{
  "dataset": "aerial photos of the United States (SatlasPretrain)",
  "train_examples": 101725,
  "arch": "unet",
  "weight_standardization": true,
  "scale_shift_norm": false,
  "init": "torch_default",
  "lr": 0.038,
  "momentum": 0.95,
  "orthogonalizer": "newton_schulz_5",
  "lr_schedule": "cosine",
  "warmup_steps": 260,
  "adamw_weight_decay_other_params": 0.01
}
Rows from block 6, named by matrix and row number. Rows with one number belong to one attention dimension. Each number is 500 + 40 x the weight over its row's rms, rounded and kept within 0 to 999. All counts start at 0. Numbers have three digits each. After the name is the row's rms in percent of the matrix's.
# v: attention value (model.mid.1.attn.v.weight, 192x192), inputs 0-63
# proj: attention output (model.mid.1.attn.proj.weight, 192x192, transposed), outputs 0-63
v.60 105:521446429460466519519533459588605534477527495419485498472449528495516485480562574554534483512454570491466519519533517488459539501423511511532482499482422486543509462530485454496500549433473519
proj.60 097:559488574454479462472545496462530504560405522504511551409542486466531396533505522527489443538510446420562511412511478473525458495584442449510472430519471537545429489515524566432509479446532468
v.61 094:520472527467520479523445430545434430569502499463484541450530480528460481495546477438560425558484447487497570464536502415512571471570551494508540476505492480473568532503451461467501474518430469
proj.61 098:517526477459561524532519500541485543449553460503475471478544518407530477461494490491488451452547542493478473502487503559497520498445423468514488539540461473471523533436556444529468488503543427
v.62 102:584524515484491482521468432459496505503505508539479534443519538444503466493479507488581426502543575477550546482595461475542525497454520591443509433467497442498483434513495541551495490486486509
proj.62 103:524493475465545517513506527559446407465487473481555508539494487451561503427452560485560502505443508468455536514435488544538515503368489507564469504430446495485512519484544511496510461483458418
v.63 095:504482488521531508473510474555491482514468555511564537400474550499492549461499520457500470530502437594477546506481584468458481491457406483485450483511497514484477472511524482480507470489462547
proj.63 097:465492552584524520531486522465484542440501530514492498518508513444538484480476537513464432530525500455574444503551577526559482493537499445523500556521444547505527512517496487531577566467460555
v.64 088:498551520503507527561387498520491485460483461515443524430488381518438524473517543475474508545450392507503508482516512478412558502433493508522502534555563441508448539539514481547604483534500468
proj.64 092:551495560533474501501517574456518489488501504482505471440468526503550511527563495486478439446582515487463501512424485521537468545524537498508469524447485517463541436527454458454500497520485498
v.65 107:459543463533439437473493484475467589503482576487476492506499458480395419474516490522525483534521531509480485475557512569480459470473495505516458508474510470530476486531428458469531541464530545
proj.65 100:467472551451483541486493496501499487585519518516530557566464461486530503543503593486569546455494480497513556573509507409557507540488490525498521487490471536502523426521555528446614506492489477
v.66 115:475521510502550521379536489522540393486477502446501498496491473464437520449474498480491533511570437448556532575480500471521486522472485469568534560487535555557558454488494488547554470597543474
proj.66 103:550554538474445464513469474551510486500469471555496481493544459504427495511564475465537484480509584484423444456458525560503505557577428529453413513517493496558494508499540508514455503479493441
v.67 097:485454505539493558412488507520501474476551484508480492582582546450490544524496538501478490543571558470516499504481455572430581488448434540530488489455489465471475565514484532577472518496460500
proj.67 100:489501464450570544507543481476586500542490585459541473433501566555463552518559439476481453503502465520521445460526481454500504545604501525517502443490485468457484463509492428549462494474524462
v.68 097:566492509538494540401543561504472509513445431506495488583561531471457536531519528544462482497531566391465474537507455521538457504463525484531503527476519540556503426531442528502397505464507470
proj.68 087:458580470428533504473499397507463438449467544439529449502474518482523482512493436454542482519539494571547469458480520474478609459553502511500431492451467471512484519504515459554450486470510426
v.69 096:464415522490424492520401497513509428462470475479526477446459432543569580474444539499447540509503458515558515521543508494459481517409543505503535552482490495477532475507522530444550450567456446
proj.69 097:475516537574525544531514552481527566416515616502470516522504560465433508513494530520521515472527514511544502471502418449502510569529572467456494512484557540462622528536501505455521520488602461
v.70 103:561495486510600535525440505498449502546483436539472407495504472531459595517463518479474530506511500481491519563497536460486540486470470571482511471494476465553504538550572531511509513457516528
proj.70 095:443521477539540449520533471523502482551572499515479532460508528536546508486533478489485475453504513521556441532484501508495438524584500574506502499539559544459566547455545475459493434506409472
v.71 104:518462469552476540471493462415445527474509511491425455551542483495409520442486531578456489493455436485546472486520468489545519565494497499504453496461483537494472541416557528545532496519533496
proj.71 118:479540419509423502485501494520487519468376465488515500488416467466546519500462454436518479465490509529502574552520501524506506533528527587512518533501500560573567489483485537471506456458450498
v.72 104:590518514497490497450463485493506506447547551453502504513521506565483454514446590455400565499578515500499514478477534458495504476421476466542443498504524477487441574507524551490518537465514542
proj.72 092:500501520484496519540539512429513549479487453533426394508474481480506458504485464473569536505514432545457443507507486513503475475525501473414472562441453537471550418507509510516464437476498469
v.73 094:472490535492517478514482482535555515515567509506541499528552447570501502418496419477511503407455482488554533547506513408507547455438526547501500501588454508529486546529554534548580586505494503
proj.73 099:625580522427491506480532495507508530463550521516547497444505537487516552482495499453472523489520485470578498463560507479520426583512354493462522498495478530485506473480509521449452465531501482
v.74 099:590529540573491465429456444532475499534487441539527513439509515495405400511570553553607482474481509459518500512478522468504451438509504424380474509493562493517463484479551475443523520533476487
proj.74 107:437503476489494457456558459528522545490483561526446521492526431508581460445495512498475400523542507536543567515458526511526499448460498519431494526461522445479560451516454522479515463466449584
v.75 103:519445455598456599505544534500539493502509463484501473555486508542500569546529442453477489496494446437529495544538542463492525513461509436475489488516524492539471482464503435561502505394513418
proj.75 110:453574547511482446491492439527505461528571497401519486500473567504472498547511480570392542522471537589503490513510476537474499520525564417462517454459490486477521585584539470552469497549473412
v.76 103:468539525470483576493444491523604440474544512455454547594524506562521530441469528559453493541555435447560530481545531495517496558431511469532441501456493562484531533513470527512480488460445521
proj.76 094:519479430456425517490481535506440541435497453503584431473579494395525449513519554460479480468464487465479463480523520528513460527538510574500428478539488509485491481447564575477436452511455482
v.77 096:568488444492545500514404449507510499490550473541510493537484557499404487443521492487526481505476478470460538510492555533508497514431529445494523523507462496483438486456458496446521455531472501
proj.77 110:471547551484483513508519562503532527472489464466381508498493484477546482510468545475504437502499470517475586559491528512486538456544514533562522537538534558506600464470486498498447468510482466
v.78 107:465532547474519397548510533541467534534468496502450481533505520471505541445492471490465521476440424575595498507436444413533504502566511518535542462526510531500500518496583467517502498419492508
proj.78 113:477468506559502470473512556526441501506477463510542443486486542490496531496521494476499550464522507526478531516551520452504416484441510528466475457446554584490423501492394501454436489537411469
v.79 088:436520526445544481463477453485519474475540515430434461392532519555529568497503449491478520498484481467544468516507523422516515427515505519505535537553533464504575457490529465405519456541530533
proj.79 098:505499521544547459541428495543491499572483568479522463503460548517445535565530512500559467418556466536513516524490528503517528484545627523483469532487512548471423620522543508556468525511528454
v.80 103:505529471441541452492549506460527517505516568470493494460496451445533498520503519489532485450505480430415503505417454477513462545464519486496505553485466473551502433513446434459476496552527545
proj.80 096:498489512496540558461501538490474446490500412489515407542463490497549490474520503461490488508502576560522511479483564554445468500507488433436425503520440506549443505523448507572536484393479489
v.81 102:515460518500510602510487502550451449466467539509549454569504584466492497558496481468495468527512506575483448492469469532471483519504481565485487574493507540462550514475461448569450388520542462
proj.81 111:396556551549503449530522468506513521555428472438538467454484488526469490524538493467480469475419478509478493516460547521530596550498488432449496509509512554497471453498440399568506577491506386
v.82 103:545484503496495564470430508450525526513505490571496520564467516546519493526490503513443532435535418526426438536526517464514467481458531535413468492517492485475535469574534534501527514527473483
proj.82 116:553528504518503507513477437512462487524542527537514449494490501529520588557420498509519454484470496496573497540472521476503515509547485413547501550515497517527437535462504454593481524518527442
v.83 110:514547555560467480553506509535547482523467504563500537491534527535503507477412519445530505485548518495574508493545471433510557545459514466489484454430500555510485525543479561518511570425505570
proj.83 105:381580486555489532562503478468516502485583542556519475546502441543484551477423460531465532467533515490472449481562489549527471468557475490523473486512479502486527532547542500403536427507504416
v.84 100:521508503490440550515508498480522461478410476439497448480484502366614481437497514512467517539539486476485496534493501484498533477506511457528487526495560495484554609489485502416527469420451487
proj.84 101:503500523623497522471478506552501427488524468474554486527569550483504535518501443450480487571460430516518553460487397484482518528531502526512505504472487471533512507555427550524482525523496467
v.85 101:439548528500502490453506447561501540538487500490527505487513535547552428505559557517488485498479458472487523485468596487493466465507480542472449515474528490448464549478540508495527466485449537
proj.85 103:522464480520508511532487536464505507544500476541477507533530525515489556543456502469521552526557465471453547550514473601510516527508498441560471530538478510424520463491552510528551463521500418
v.86 093:489480505464453580589503514508477551460433504530490476560479540535594502569545488422552423482490503496443468476537465477445625479506457457419452474495500502507518447534488523502501400503487482
proj.86 098:516417464537471471499502497528455453524434469440518515507516474524511492516479505593398525565516488449534531502431475568555450549490563475508558457491444429475512563557468467586529474456466585
v.87 101:514454450518523530453475507487465455462548480484550503498488475567505469458513427487541551536500479529418487546499465494404491489433536519518550486522389511552550514520498522441449509465547515
proj.87 108:533472498516549493556510507503516491536504547474421556468493527434426492494495470511479551545508566476534498420487510427519488495489528605466484444493596515507565480472551477517543464440560545
v.88 093:426483506468521552526500486457548506515521496479528515542495547538461497420459443476535497499519477495503496611558508516491540554496461449506503528542471493513550479446538422515492538508524478
proj.88 097:581516533408452472513530509521495477505502445504489489466503477503452521488471562520467535570554531534542453453537533572444494550489519380453511517459514516530445559531522493457554519547472469
v.89 103:569518503551475481483545512499527569467462504519483469541446436420556516428521525491509491464500474467537506553428441497514552533465501493555521502514476434520519482583500523575556505510521514
proj.89 102:503602530526524534460521505492532482538580437499577516505498511563551447472491486429564551532482500547430429508509478476473437504553447545473510392465517498475575477516434465450422493508474554
v.90 096:564408427512537561502432474531465503485580491466535570485502509473519576525516497521502449495557540533513551513523457501464473548441475511524497485465553600526419489453519528506494507520485501
proj.90 103:458583473473443531447545507499543494425430540476469441470479464446560445519498579505423453501494490514499466466446556509443538576499453498501512536534420447518631517500504452481518502411533506
v.91 096:526443471525451497482430540501520477484516372514487530507445542496522536459528512486495538459527435452488464515512519599470483513444544476507483504535527538471540505433483518542529480460552480
proj.91 087:516526451463497512509606436516521497463503508478505445537479428505465531528542515519476523577475499504549514492517471494504525465450405444450549504426509547477476509560483441529467493480454482
v.92 098:481421474526533464482506505619556465537524476491503514461508504568479551479502489497513478438496453489545501480538560483627428453465501546530560551442509499487530480421518504516438524524507527
proj.92 101:513538519443532481485466496528551490552503542558564523575511532458504537587500555500486501507525572482478526533516484528438514560555454525571431551505477553540431554456619536535505533547591426
v.93 105:571521504584549507455488520499524437489500513468479487511558494462436466523500478435490478506552468522496518482548474429501456493547481474523488507584478469564522497475449531484505497541500485
proj.93 113:498474469438587469439441546454510460564500483479530537503555456490552503501582511455443424483476521427486475489465422532467485496534462589481526533503532529483515522506549570498460432484493494
v.94 114:438508511447536552537556477468566519433526585463531506468420513487479478496481495402485455464566515468446461506445489510492496470451455524466459497551519545476514524468494566555514464530523563
proj.94 113:544444486511579461551461522467488534602482482584488500462540514508461506439556526468486497534466482482541446521477520552442510465520486485514510522534515577495468476516506494563456488480515493
v.95 101:556486485487551477497471536454472462500481477417494535452482471504471529535606513488528517494480538521386526484559498547468531556427549508491551512489556531512501427456461530505445511461512556
proj.95 101:470483456413570549440479470447505482516530521463468476493485404486433430574526479568496513493513513466535473419464445495504532468473412513520533521470462520560493474528530504440507499451472487
v.96 096:579478449526508536436517459473489460499554471454479474493457458516467514499512591562391541535462472518568510547525495500486524479509503534530472504489521533489449474510516550549559442487523518
proj.96 099:505470434454532553574470498536548493546502494583504443483491473446491529516465520511598484474469507517466486492446514494493526519540495451461481605559479494486549524455523507423500481440482455
v.97 095:529490417553477447595490553448588500499502555559474497449415519460420529512512458530474454494530529485510545541472507491490488460510519541494500521491536529480526483495601508510574417495505445
proj.97 090:489535554448569444474474508474491504533495434436516458489518562418544490453507513468528511541438520518530511473499521507563531462439530467570474475547436512565494475588517504558516507488440495
v.98 103:457504471618502496558546571500504537470462524526465484500526429485503469524487518542468482500498493497498473502467507518544540498510517447455519453456511456502508527478521470466518428452496471
proj.98 104:461455456540568450544491427417436449450549516508554537517511581527554477492507513479406471477551492450542525497537495468516470460509529515525503547475518500516571519544423548458529472510522462
v.99 097:469512471461551426527446507503503481449556492468524503546487565457483531489481531532554493568582513445447596494524490512427479562521549521584523500461468500467495549505441485454519421463531501
proj.99 094:499465468489438507461526541484425482461491496474577569526477503484534509542450485430503445505394509485571441421508510487539526519547435497460463493544591481544509511443501493486364531553463461
v.100 105:559527510363491555475501527519464530512488486457495432534553463510472518461450453448487537456418460494566536501466529566456465471550481558463427506515539550467443449528570536447444483549490475
proj.100 102:451499547512490397501484545500411553489549520508521514565520473510437521507464463504501480486502492523517515591440510522494506555463530484494513522469467459495471392431496504487542536575505545
v.101 092:523527459517491526457445509516488490577498493527522515575457485534488529443479524542494448570538508423422417481487529553479535533527549444481455450505506491498458514491464523502571493499497505
proj.101 109:480440445469566475595531468458505529478479549481473504528486505472561548556513548484523503474472570513537541548519511529571505553458478454512546591533529526449568501485544566497489572540523506
v.102 097:501490554475517469542578510397432417537496482507542585443442523526452522499526487412468505485567507528485479505499520593558506597505474520481504482456459463443553471512436436475501540482502448
proj.102 103:550540482537557503465513500490529559543500500461474414577495468507481445517537495514515481546461529545519500417511399539508511457483527536532660475491551499512488496440485492544562477560571541
v.103 102:439547553490508433573490532493422481488501568514528458467522548474513495530455552500506471441521478499507516544536467519521504480556579472537522488579503487463490526494550532470513440459449550
proj.103 097:514451535484533515430556479519456522486501502585472496539512503559470568478428525462507563481462448432488518479538480499528452520520520455529527606458526471526522493414489530497502587490527423
v.104 093:508438467542504545454438485518524481510484492418495486518567487521492478471542527398489554470506453516541450566514484511503458435478492491480469513418487519464479521542519557526489495573487496
proj.104 096:586550525519541574522457464483446501482511516501526501487503571479607522542524421545513469521467543472448475475417523539475531454475564517493511437447483518482550441502488516523454433566515525
v.105 084:440498509475489514480405491529475536512537522555456456524530502499525464503459472498516492538509525544453463541492450491500570508480360572525467516456539491519555398447501490486532549534526553
proj.105 092:527571443552471467539504559499562490545463471593496499406554498478499521540502504542522505513502478515477569475526505476448495501499502474447391512507427504446471513506484460464445524468479455
v.106 106:403516480440508512475473512484478498543541544464447513529525431473466448556507493489512522490530501510469453479484573449499563511483460444487458537481556501467421480491505505465434571465533503
proj.106 096:524496448473506502549471553438497567504503525498521469491458492505525521465478541528543529458494471499535461547478484547605522462488473533474528439446490479500585426540523507517451539469452458
v.107 109:550442521485485529471544490506508496583521467584462463510506554446505555486523488534532530497552482579543420416492447558483375490520572581545442499533509512520492524481549492492453473560474432
proj.107 111:526521530526549509459507481520542518418474545458451526514537486535472486436502485466429452563435545547532547495503538507498508461525533595462513479506544551386453508485488561541536557482529577
v.108 112:529518476442500534389465471528516485453504590561528442464495454478495571449495513455535463483514476488514528497397493464520508598429486515497511513438477460534539455525428513482521536528477574
proj.108 109:490494512563511529590405552487454515524413514492410490531441492444480545532560538557458495505458442485493441479532524474469431476507467469526474536518502501581506472541506492528478500505505517
v.109 104:508493555538513539497529539497521490487542540534538462527468522480459513495455478489447465464490494481463464469504504449462439517529548584477469555484540500451535446496507556538475458502558462
proj.109 097:468451482496546493507435551474529513508499490501536483465532465450468518552559560519507456505519501461458530501474479551514524450491507507521410469535435539488502430474542524440539556514542481
v.110 107:502499458458445553441469559485478594511573508430475539608469467525451548497539512456500467422470510441443542503564505487513487418513537506457506406475520528549479472538464471516471386504511450
proj.110 112:552521472498477553561527507506498458495517496467521478445535508444505433466513557524546527477448465493558531538446459458502533524507493472476476541537502453478438450419450523469507470568484547
v.111 102:514452429545532476465534533414501475540562479525481454469482568459395465466490535551580494481571489567486509536520515526521505521540511464550518543489418499442429468465432483479534535430535472
proj.111 097:555502433474563571541481515469428497495454530505484463539519536512542532471467538511439588544406502492504446474489521496572472470499492485584523517487575486478605515500549509458532501458422512
v.112 103:473505464591535517564437506466600527580505504520437474535531495509460486488537474502488526469559581496498532464525541512537410484469490465535512540603508444414506541543490488490498507418480562
proj.112 109:430475545457516523467516439505438429493482543588526461544446540496555561539549457459486513521461495416484520499466480509471466517523464534565504448514624553478533495519479463519431508399566477
v.113 094:435491536515516552521459494507520462552511565497470509502513526492440522540550499505515514482486572583549510509532537463482481432510474545577446539413510541472416480475512503425517491493503516
proj.113 093:464473503453494479418470435564541467449480471532541463537509565502519517441447576482463451455516422498522540538464505466521521439523532542419519440445602481453522536413538496518491522479474414
v.114 100:543538588532508536566436523550488494439468458449488472459514484471473549489456462491472482473527449553495500442506524476472490516495476543463487540513483504485470500470539550590537485498479505
proj.114 099:453522493517447425465500481509512443548482546546519482544505525578516588551491517595578487536515502537499523517463523539470533447528469516506437458478515480589500488556514506498480534536506486
v.115 097:544525531492530472528433491493486513542522524495447509499487500510431419525444427454520469498544519533536447527508494468535461562501489497527402541533521536520517478512526447470491489476460493
proj.115 095:495507538450422476442557538518574539524524480582516458492470490464479521517521538515501488501449491493514557526537442509528495463523491508541517448477476539553489461491522421494471527443485540
v.116 088:429603483471475527546469506502482496507503432511508523542526506535538426516517559469464452540498512429421482560483568482497537497577558458479500544526474501381535563559516482517483563500512482
proj.116 087:527408487423514492509576506488430547531481491516463507539523476427508482430515451440540562502490575534467525478511487553543518537450507493473546449504480524473546434512511473516492479507512530
v.117 109:543514455528491554473520456515469571449474469527474494547511516520479481521539515529342523450466516456408465507484571528520539436462430467445545533429538481440513560542526495468514449439446533
proj.117 098:477458481517492539508503521552515418577500438557558454450548524439546490504569497444520500542508530563517576578450519509493473564471500562519456507511518509472488504499492511579417442493494521
v.118 097:501500515514479477543494538510492518505474511510521465541530444513591522531530450505514464515552449547480526436499437433448507530613479483512492438420459567628473465433503527505519498598564511
proj.118 103:495520481487500460502533490522552454437488519497458555473492533475509486459446540525552460497490577527519465574529485434516547501433578513459497507544389417492540509576516456493550512510430522
v.119 092:529465488460500496465453494507490503548460524541502480501460471471613584489505494503555449560454512472476470489525488520507395529462524484563515534499489483619581524479433474551500533476579482
proj.119 092:538527505536509563519444516476531483486524539469455571505480493508483443583525493453454492525524549495524480436503472465440534432530500538477413499522408533468427519515489528462491464421542526
v.120 100:417469600477534449503489500475463531508402472535505541469592522506506543462420509480481493512512529456502541500515505461512396523540526505518409557479517461477483503511492449589490463548470496
proj.120 094:523532547446445493489492509557528491551525539572533422468485491502513497505491508511460494524516532547477461468557429450460516448541440498491480493528455520517512525549480488509546549467526544
v.121 098:472448502594510475606517450566483447472502471499558509467503499569612525500544578446536535531499522474517507503455500496475463452463462473524537478486489524534586486506505460434509541497476508
proj.121 101:542543512469554511392484433535548516477498574475500445486479481452456465552512436580483464511500504464505422463523488533419493489561469464434534458386495428469480574515407476558457438524557468
v.122 091:522526477462491500495454513536528480430518486503462485531475509453506471512529453464498491559521486516557582436501543469556471513465542526446447480506470511548623472495513522546503471508480461
proj.122 088:550532495537489501523494463471511526514475585559557451514466515462525524541570550555453460533447524480476469489497501540457570439535481414476496504475529457490494530629446493480458543497467616
v.123 088:507518475451510447502480451524523471521500436432562475457511497479476568469555540538472571479496501443498553527588472461483516502526456598517568490484475437477532537532552542550517535498499506
proj.123 093:554507510537466505482507541543475486601473491518493512472516504485475526480447476517397454496458502621562445459471537501432560487527397481516496508508526485500460459531433425512501477458459496
v.124 087:449508474555555442487552498447497553478494420490561485520452496489525436494511450535493544508518509483475530486485485488413513408523504494465469547545447532545542563537435466500467497465481489
proj.124 085:498463455490405494487527476414506499522509554511506524574456481522482448470500502517484436531544514439520506513528458548499511541549518504540503443412496475519559491495503533532432437508544514
v.125 106:479545505512472491482478456468545595593490574413452471577482456499469443578510469468543496472501491480441546507532553504561569510516506446474477493487559523441476473580497504435501548468525564
proj.125 094:458505531486462469540515507503500492440460479532491544446496486533481503460474498460532543511532488459534526491467518561559463541427553462500483455470550544490464460515522468459418564549515440
v.126 086:489449506487534551533539470529474466498525536467547456480470515520496544477524521523420560553535511438429605503481536518488446469452445463429509507500551515488492538528480545550479518578462473
proj.126 083:546502477475526554475556448528499505450451520499489491455475452461529503495479446506500468480547530501547464422473464564502516542505448543508551515502532522441507504488521451536462495376476492
v.127 101:521502562519523495479507489550498484443597495534481513408467465484445510504551510446454498510552483589513572475435549512571419536484466584471548456495468533477532474564544415526571507511478516
proj.127 105:538459484484529536486524505522498463471479523505505434567518468456450485534501461514476520452443486478440479539499474557460491465514549487536505589538511454535520449503466503488508516429554520
v.128 106:465451548547537479511473482494472501501570555544533517486564512463523513477515599437517506428473472494577495484511541492486502507515456560398520417486551524508459442506545456415521458568492509
proj.128 101:468566574558488530512426447468536494475471490571455480560564491527522465566511471533477494523497514528527479568518528459538451470531545513450494516465491521491499484466524553559487586517550501
v.129 090:475473566536489487561428520554401510469496499528530543496497469510491508514511512474519496564537469483423503453465416484471498503555525508507457522493581460562585470496469469578623474442481492
proj.129 092:489543442509506535543516474465509460529537507458472510483453523516531423517518504517459488556507500490502528440544519495537535488446467521486537470436507459519463561544493529500449455528521519
v.130 100:550485526582556504474504557479457509552458522552459511472484575474460499549526475427469489423476566565495500521461492517457447470479542496560570513505460528482577522481469508521528505493474441
proj.130 101:532438533470480575501509510502467426462483480434522453456495477549524431522483505554425495582450541451456525546450466551412495395530453450546493491518517493518447524473446518493542491445536522
v.131 091:509462457508450519518492524564465520463561537484499524556582536489511399556561523499526521495519573489442436497543473487486499484524522505474529489444480508448511494518557442473484501575491509
proj.131 082:509518495498477471483478457503523459506527479580441494448514416405571551506533538466456476533395557435450485469576562509524509427540497514529521530502430540492513545505470519467449462536565449
v.132 098:488488562543464492525498528514488421456443551465570498519491494504444517428502452524536489473531541543520436474462518512543455611454464457511599473516524521505533534447410582607520422504496540
proj.132 101:407521496426513550499486427507457495556573495477515428467433534533551495517487548493473508586450497443476436473517478528447487408561528579527483484497545519467463503456544468481485522375540538
v.133 098:504524435481508429541562506401550560590488512436501560512505535558447562497435584549442510515524520470479536440496466482467455496505448515471486523496522443508492473504520465559503553451576448
proj.133 102:448496389511536492526479460497526501523526480462515450504492503498422404455496532494503470517532474560483466554491498562534548550441433501463521461503430470499500560500494544543538472507494593
v.134 099:483457398489497448483453496545515500443520554500449477512502486477530600390504562524500501531484412503479443508470519585493424529477397575479533453501557461529547520482498484537533486533522572
proj.134 106:422537498445570425530511520526501491505501492496517503502484483512442434559551551523641503463502462513539503510442484510490538502547530465448432447460494480486407563470558531575497472533564504
v.135 111:556513521484474537501466524433471530473549512561550466482531401515519567508446553534487496555490393498404465510545441593458553487508495483498512561553462470454507540521446544511483539459497495
proj.135 109:534511450511514514514482518477498460470484445521471567506491573453528462555546492496532470517452552409529485549479462443483498432499489507518495450535458451568524457539466483524569495488530532
v.136 104:502530454457476473570544521483497494480415517519496537469465416496611511439505536524424519522525456505445464487513441546533433553493469543451551517532478418498521539501458518557482462555480496
proj.136 109:508545454542512556522505452494497448494554516548395454558556534501544471492506414512485499484436553536593523533528532491492456451532509509535521458459533495448528525530575530576518507549529503
v.137 104:499562529458534453500510436506522487443531493465521453512594519510504404519489480420511451547501556491561534524513515424478485439509510474495499478517457544526485528471575430544546520432479438
proj.137 114:473491506461543458477541560520516524453498560577538510527473432498521540564519496486540542502497461508484486525506427503514465522471506488493571533539519395536503437560428521462498556482494509
v.138 093:462473515510459454489532428537526471559476484468508567429501448530442493459486421522493491480451503478467545479449483540483515440449536366511607555556465504503531511550545525487476488497571537
proj.138 092:499511504520522496442492581505597508457496489390513500511580504533472503493510542446524430453507529456538480562493499498519414555535444507406515490486517544488516556522493454542510464522498482
v.139 100:487459506488472508446464453481486474460525453504412462473460537503564416475524497519555518543505583491487548482571518530520529476553502530462507494481471467505510492436528466508570518506483533
proj.139 103:573496508458513500511532490524579466502517600557517470468530512480456550532498449522493426477588470551412534523502528478483484486500571467563494505534544479476507567544506489490527463379573470
v.140 101:461509530607544507472460440506518528562482559504449461503524458522501516480471511487509535479525537548504524453490470522556492442481576466504531469498510473455436521471569469516462522409549439
proj.140 094:481480531463560475522500507486502507510479417501577452524564505458530513489556545452478483512428473479494476583545523538540507543554444526498468505517533504496513469542556497428454592483520542
v.141 110:493513480457546560450486503416466487435490523556501508492483454479428448530570490515555436536501506453554406539555502502472508486508438479491469508506522572457519443444447524552632452540466510
proj.141 111:522569527515568511479482493482543428504543488451527529480505545434514504504502492498520517532515463483447537536523499503474562506563554511581531485430502429554429481518540416511520486506498515
v.142 093:526508550542519553468575503468575484520547456469495493449486415567520497477528435471509490500500487470580487491509476543587499451529462496541441473517454567500516551510479496492458484479549565
proj.142 091:551457498507480497553517560555497486505422498472525515538488490510554504501423469512514514500487542497478463662486517475479470483489538489532561538483500391529444512536509454516461493564476405
v.143 096:457548565511528493492525516482481505466451530483570471499553561521447585458421497479530469535545444530522474565513534480458483555491560555517531482504501518516508544516435529532447502429544501
proj.143 086:524433505487471495585473463521385526497435456466494538580454550515476539567481557519505543481493443517573458462509506544482515451479469521441480498538515486552485492409513487517459518507452507
v.144 095:515505459512492489496513533546479466504500560555449563522529529533514469490489521533472509551512506499545432445505547558499509454517517510472485554491546487494489567511537423519488564571462504
proj.144 098:458508482486438465501501483475511506465541449505483456554501524455475482540546482561523472487477539526447522489553581492493524477541506550499488466493486519481548536491554577498514476493581437
v.145 099:498524509456556488470500528518506465457473515414515505468461414498525482556524437441526479514497651517527518555443531460501457511542517498451450477518501554522456475478568449507503462519474500
proj.145 097:495486526481477435482615443580515500450488430534509469523505486529512482427457447480458594568564503523499481516485441513471500509489542494503550477463552473487489553472526481476532536536449402
v.146 096:555473569424459514518470499502492539461476564550437533502469539540527467519540559510510502546534511522509457521460476441450489494497468494514493599488510468510556557501509438515549508484463489
proj.146 092:543486435540436543484472487521460518466451435530407426489516451482515421515503477480442473550476482487450585514521519461553526506537478485531493445442487438516500591549473506481473524437546470
v.147 110:510498646499607493450432523489519518520475500520535502454506365493457535481423453446481506446482524487532464535434508511460517423483569428541446568551522560535510430467530581451471534464555467
proj.147 106:392428517473449484482501540551537457512486439480499443511472525537439538514456554511483549475475495468545549514459509447498499472557489495446478482455559490517511526464426474483540492507472479
v.148 090:507481479486448427474487429527470497513512454550456510551458499514579536446548510492541518510488536554456489484546472466431541475497581458499526537502482485544512491492473478448527443512507524
proj.148 096:545515517572529518518458555462565519476457556510499522450506472489452465464533569449503450496504507528529574491482468487553416512533489514493459561538515460514564562474472540489477486513511547
v.149 097:513495553513549529514462487498494499563490433532501492535503531437454489611473477460520518471526528514480469520436430472568494539465501602487566466497498495464508426506550470491515438562537501
proj.149 093:527463526523555496527493551545478477560534490464450501512559489476552456436540530552520572493491456485546496486549502458471542487502450426516493528487440528488469518481459465455494456439478515
v.150 110:506508507414451531495473513524531503492520508543447536556466499474603487511577475489481539550424450529465466554546454483525610442583502546484505559405431446525498473474464451491519493544487561
proj.150 096:556533483498495524499561523481524491436510451501519476508528527489510448521506470530523479553507529523513559471444470480571580512515547488523504500517525434462524598581492494479494512549552458
v.151 092:491515490529428581441447527495548531507568491500500556555569511514523440509509501543459541491529533494465444467478483505507543533488549440517470518450487470432453488464519434515514497491496544
proj.151 088:525448475464484465482574504502588480503459492532483522510582487471522568501530440457466498543455505566489461624485540464517483436476512498515490518485431470493455475547493507459444518607486459
v.152 103:490491446489520575509511474460489517497542574496404464482487487447514520415436466573482487496523490520457483540492424478469482500541489542532541491492480532458469429511439459494507523470606551
proj.152 111:450604487436538518543521466539415548552485499468507473452471560504442447435494526479577460490488484494441502490496488567486547533486452542459434473508555442508512545520525516508529476503553569
v.153 109:472500566491486508483488492532509519564534459521480467500465439506449447474419481521460591471463469501462560503450494465520475553469529506471478504613481487471532537532560510497424532536512442
proj.153 110:509491512488534469558533475530473486538504579478471529535469492568477503521480509476496485405431435549540409550475541493447426455494464488498500543483516532478505510497449544423548488456538515
v.154 098:495455488565498471589550525422567417558469576462543466524557464521478477522489516498493492573551613562476572502456444519522558506494475498539504532501513539433524463489481434507468405546521505
proj.154 095:478494496500572521545475544489492496539539412481480590404494525477536544449482476509501557523527448467490487477514592481533499480472481427505533456504500546534527497512554460472486493507534562
v.155 092:424514541595469490453431419463470548531511500507495456477522449437522571492442496534533507512540506428487490513547452479514519466545577470503520475553573481496494464486472466476490553405563489
proj.155 088:525537527474497560517469547430543501604419509498544530406496490453449534509507521409467517433509506423520494443480525431524508551522474568497510502516520565518531452572561495498459508476497501
v.156 116:524495509437451490505531559474523494462505440441507554555412490496456495441463546543505561538499423487456490527548601492475461571450487439528490529543472439488524495550488471485456439501486466
proj.156 110:478463493500542478478466441488518488419552583516433508490500444490503543555475480436521486493467549538511513467464436452430494431558492506520483533461450509522522450440470471491569496495563538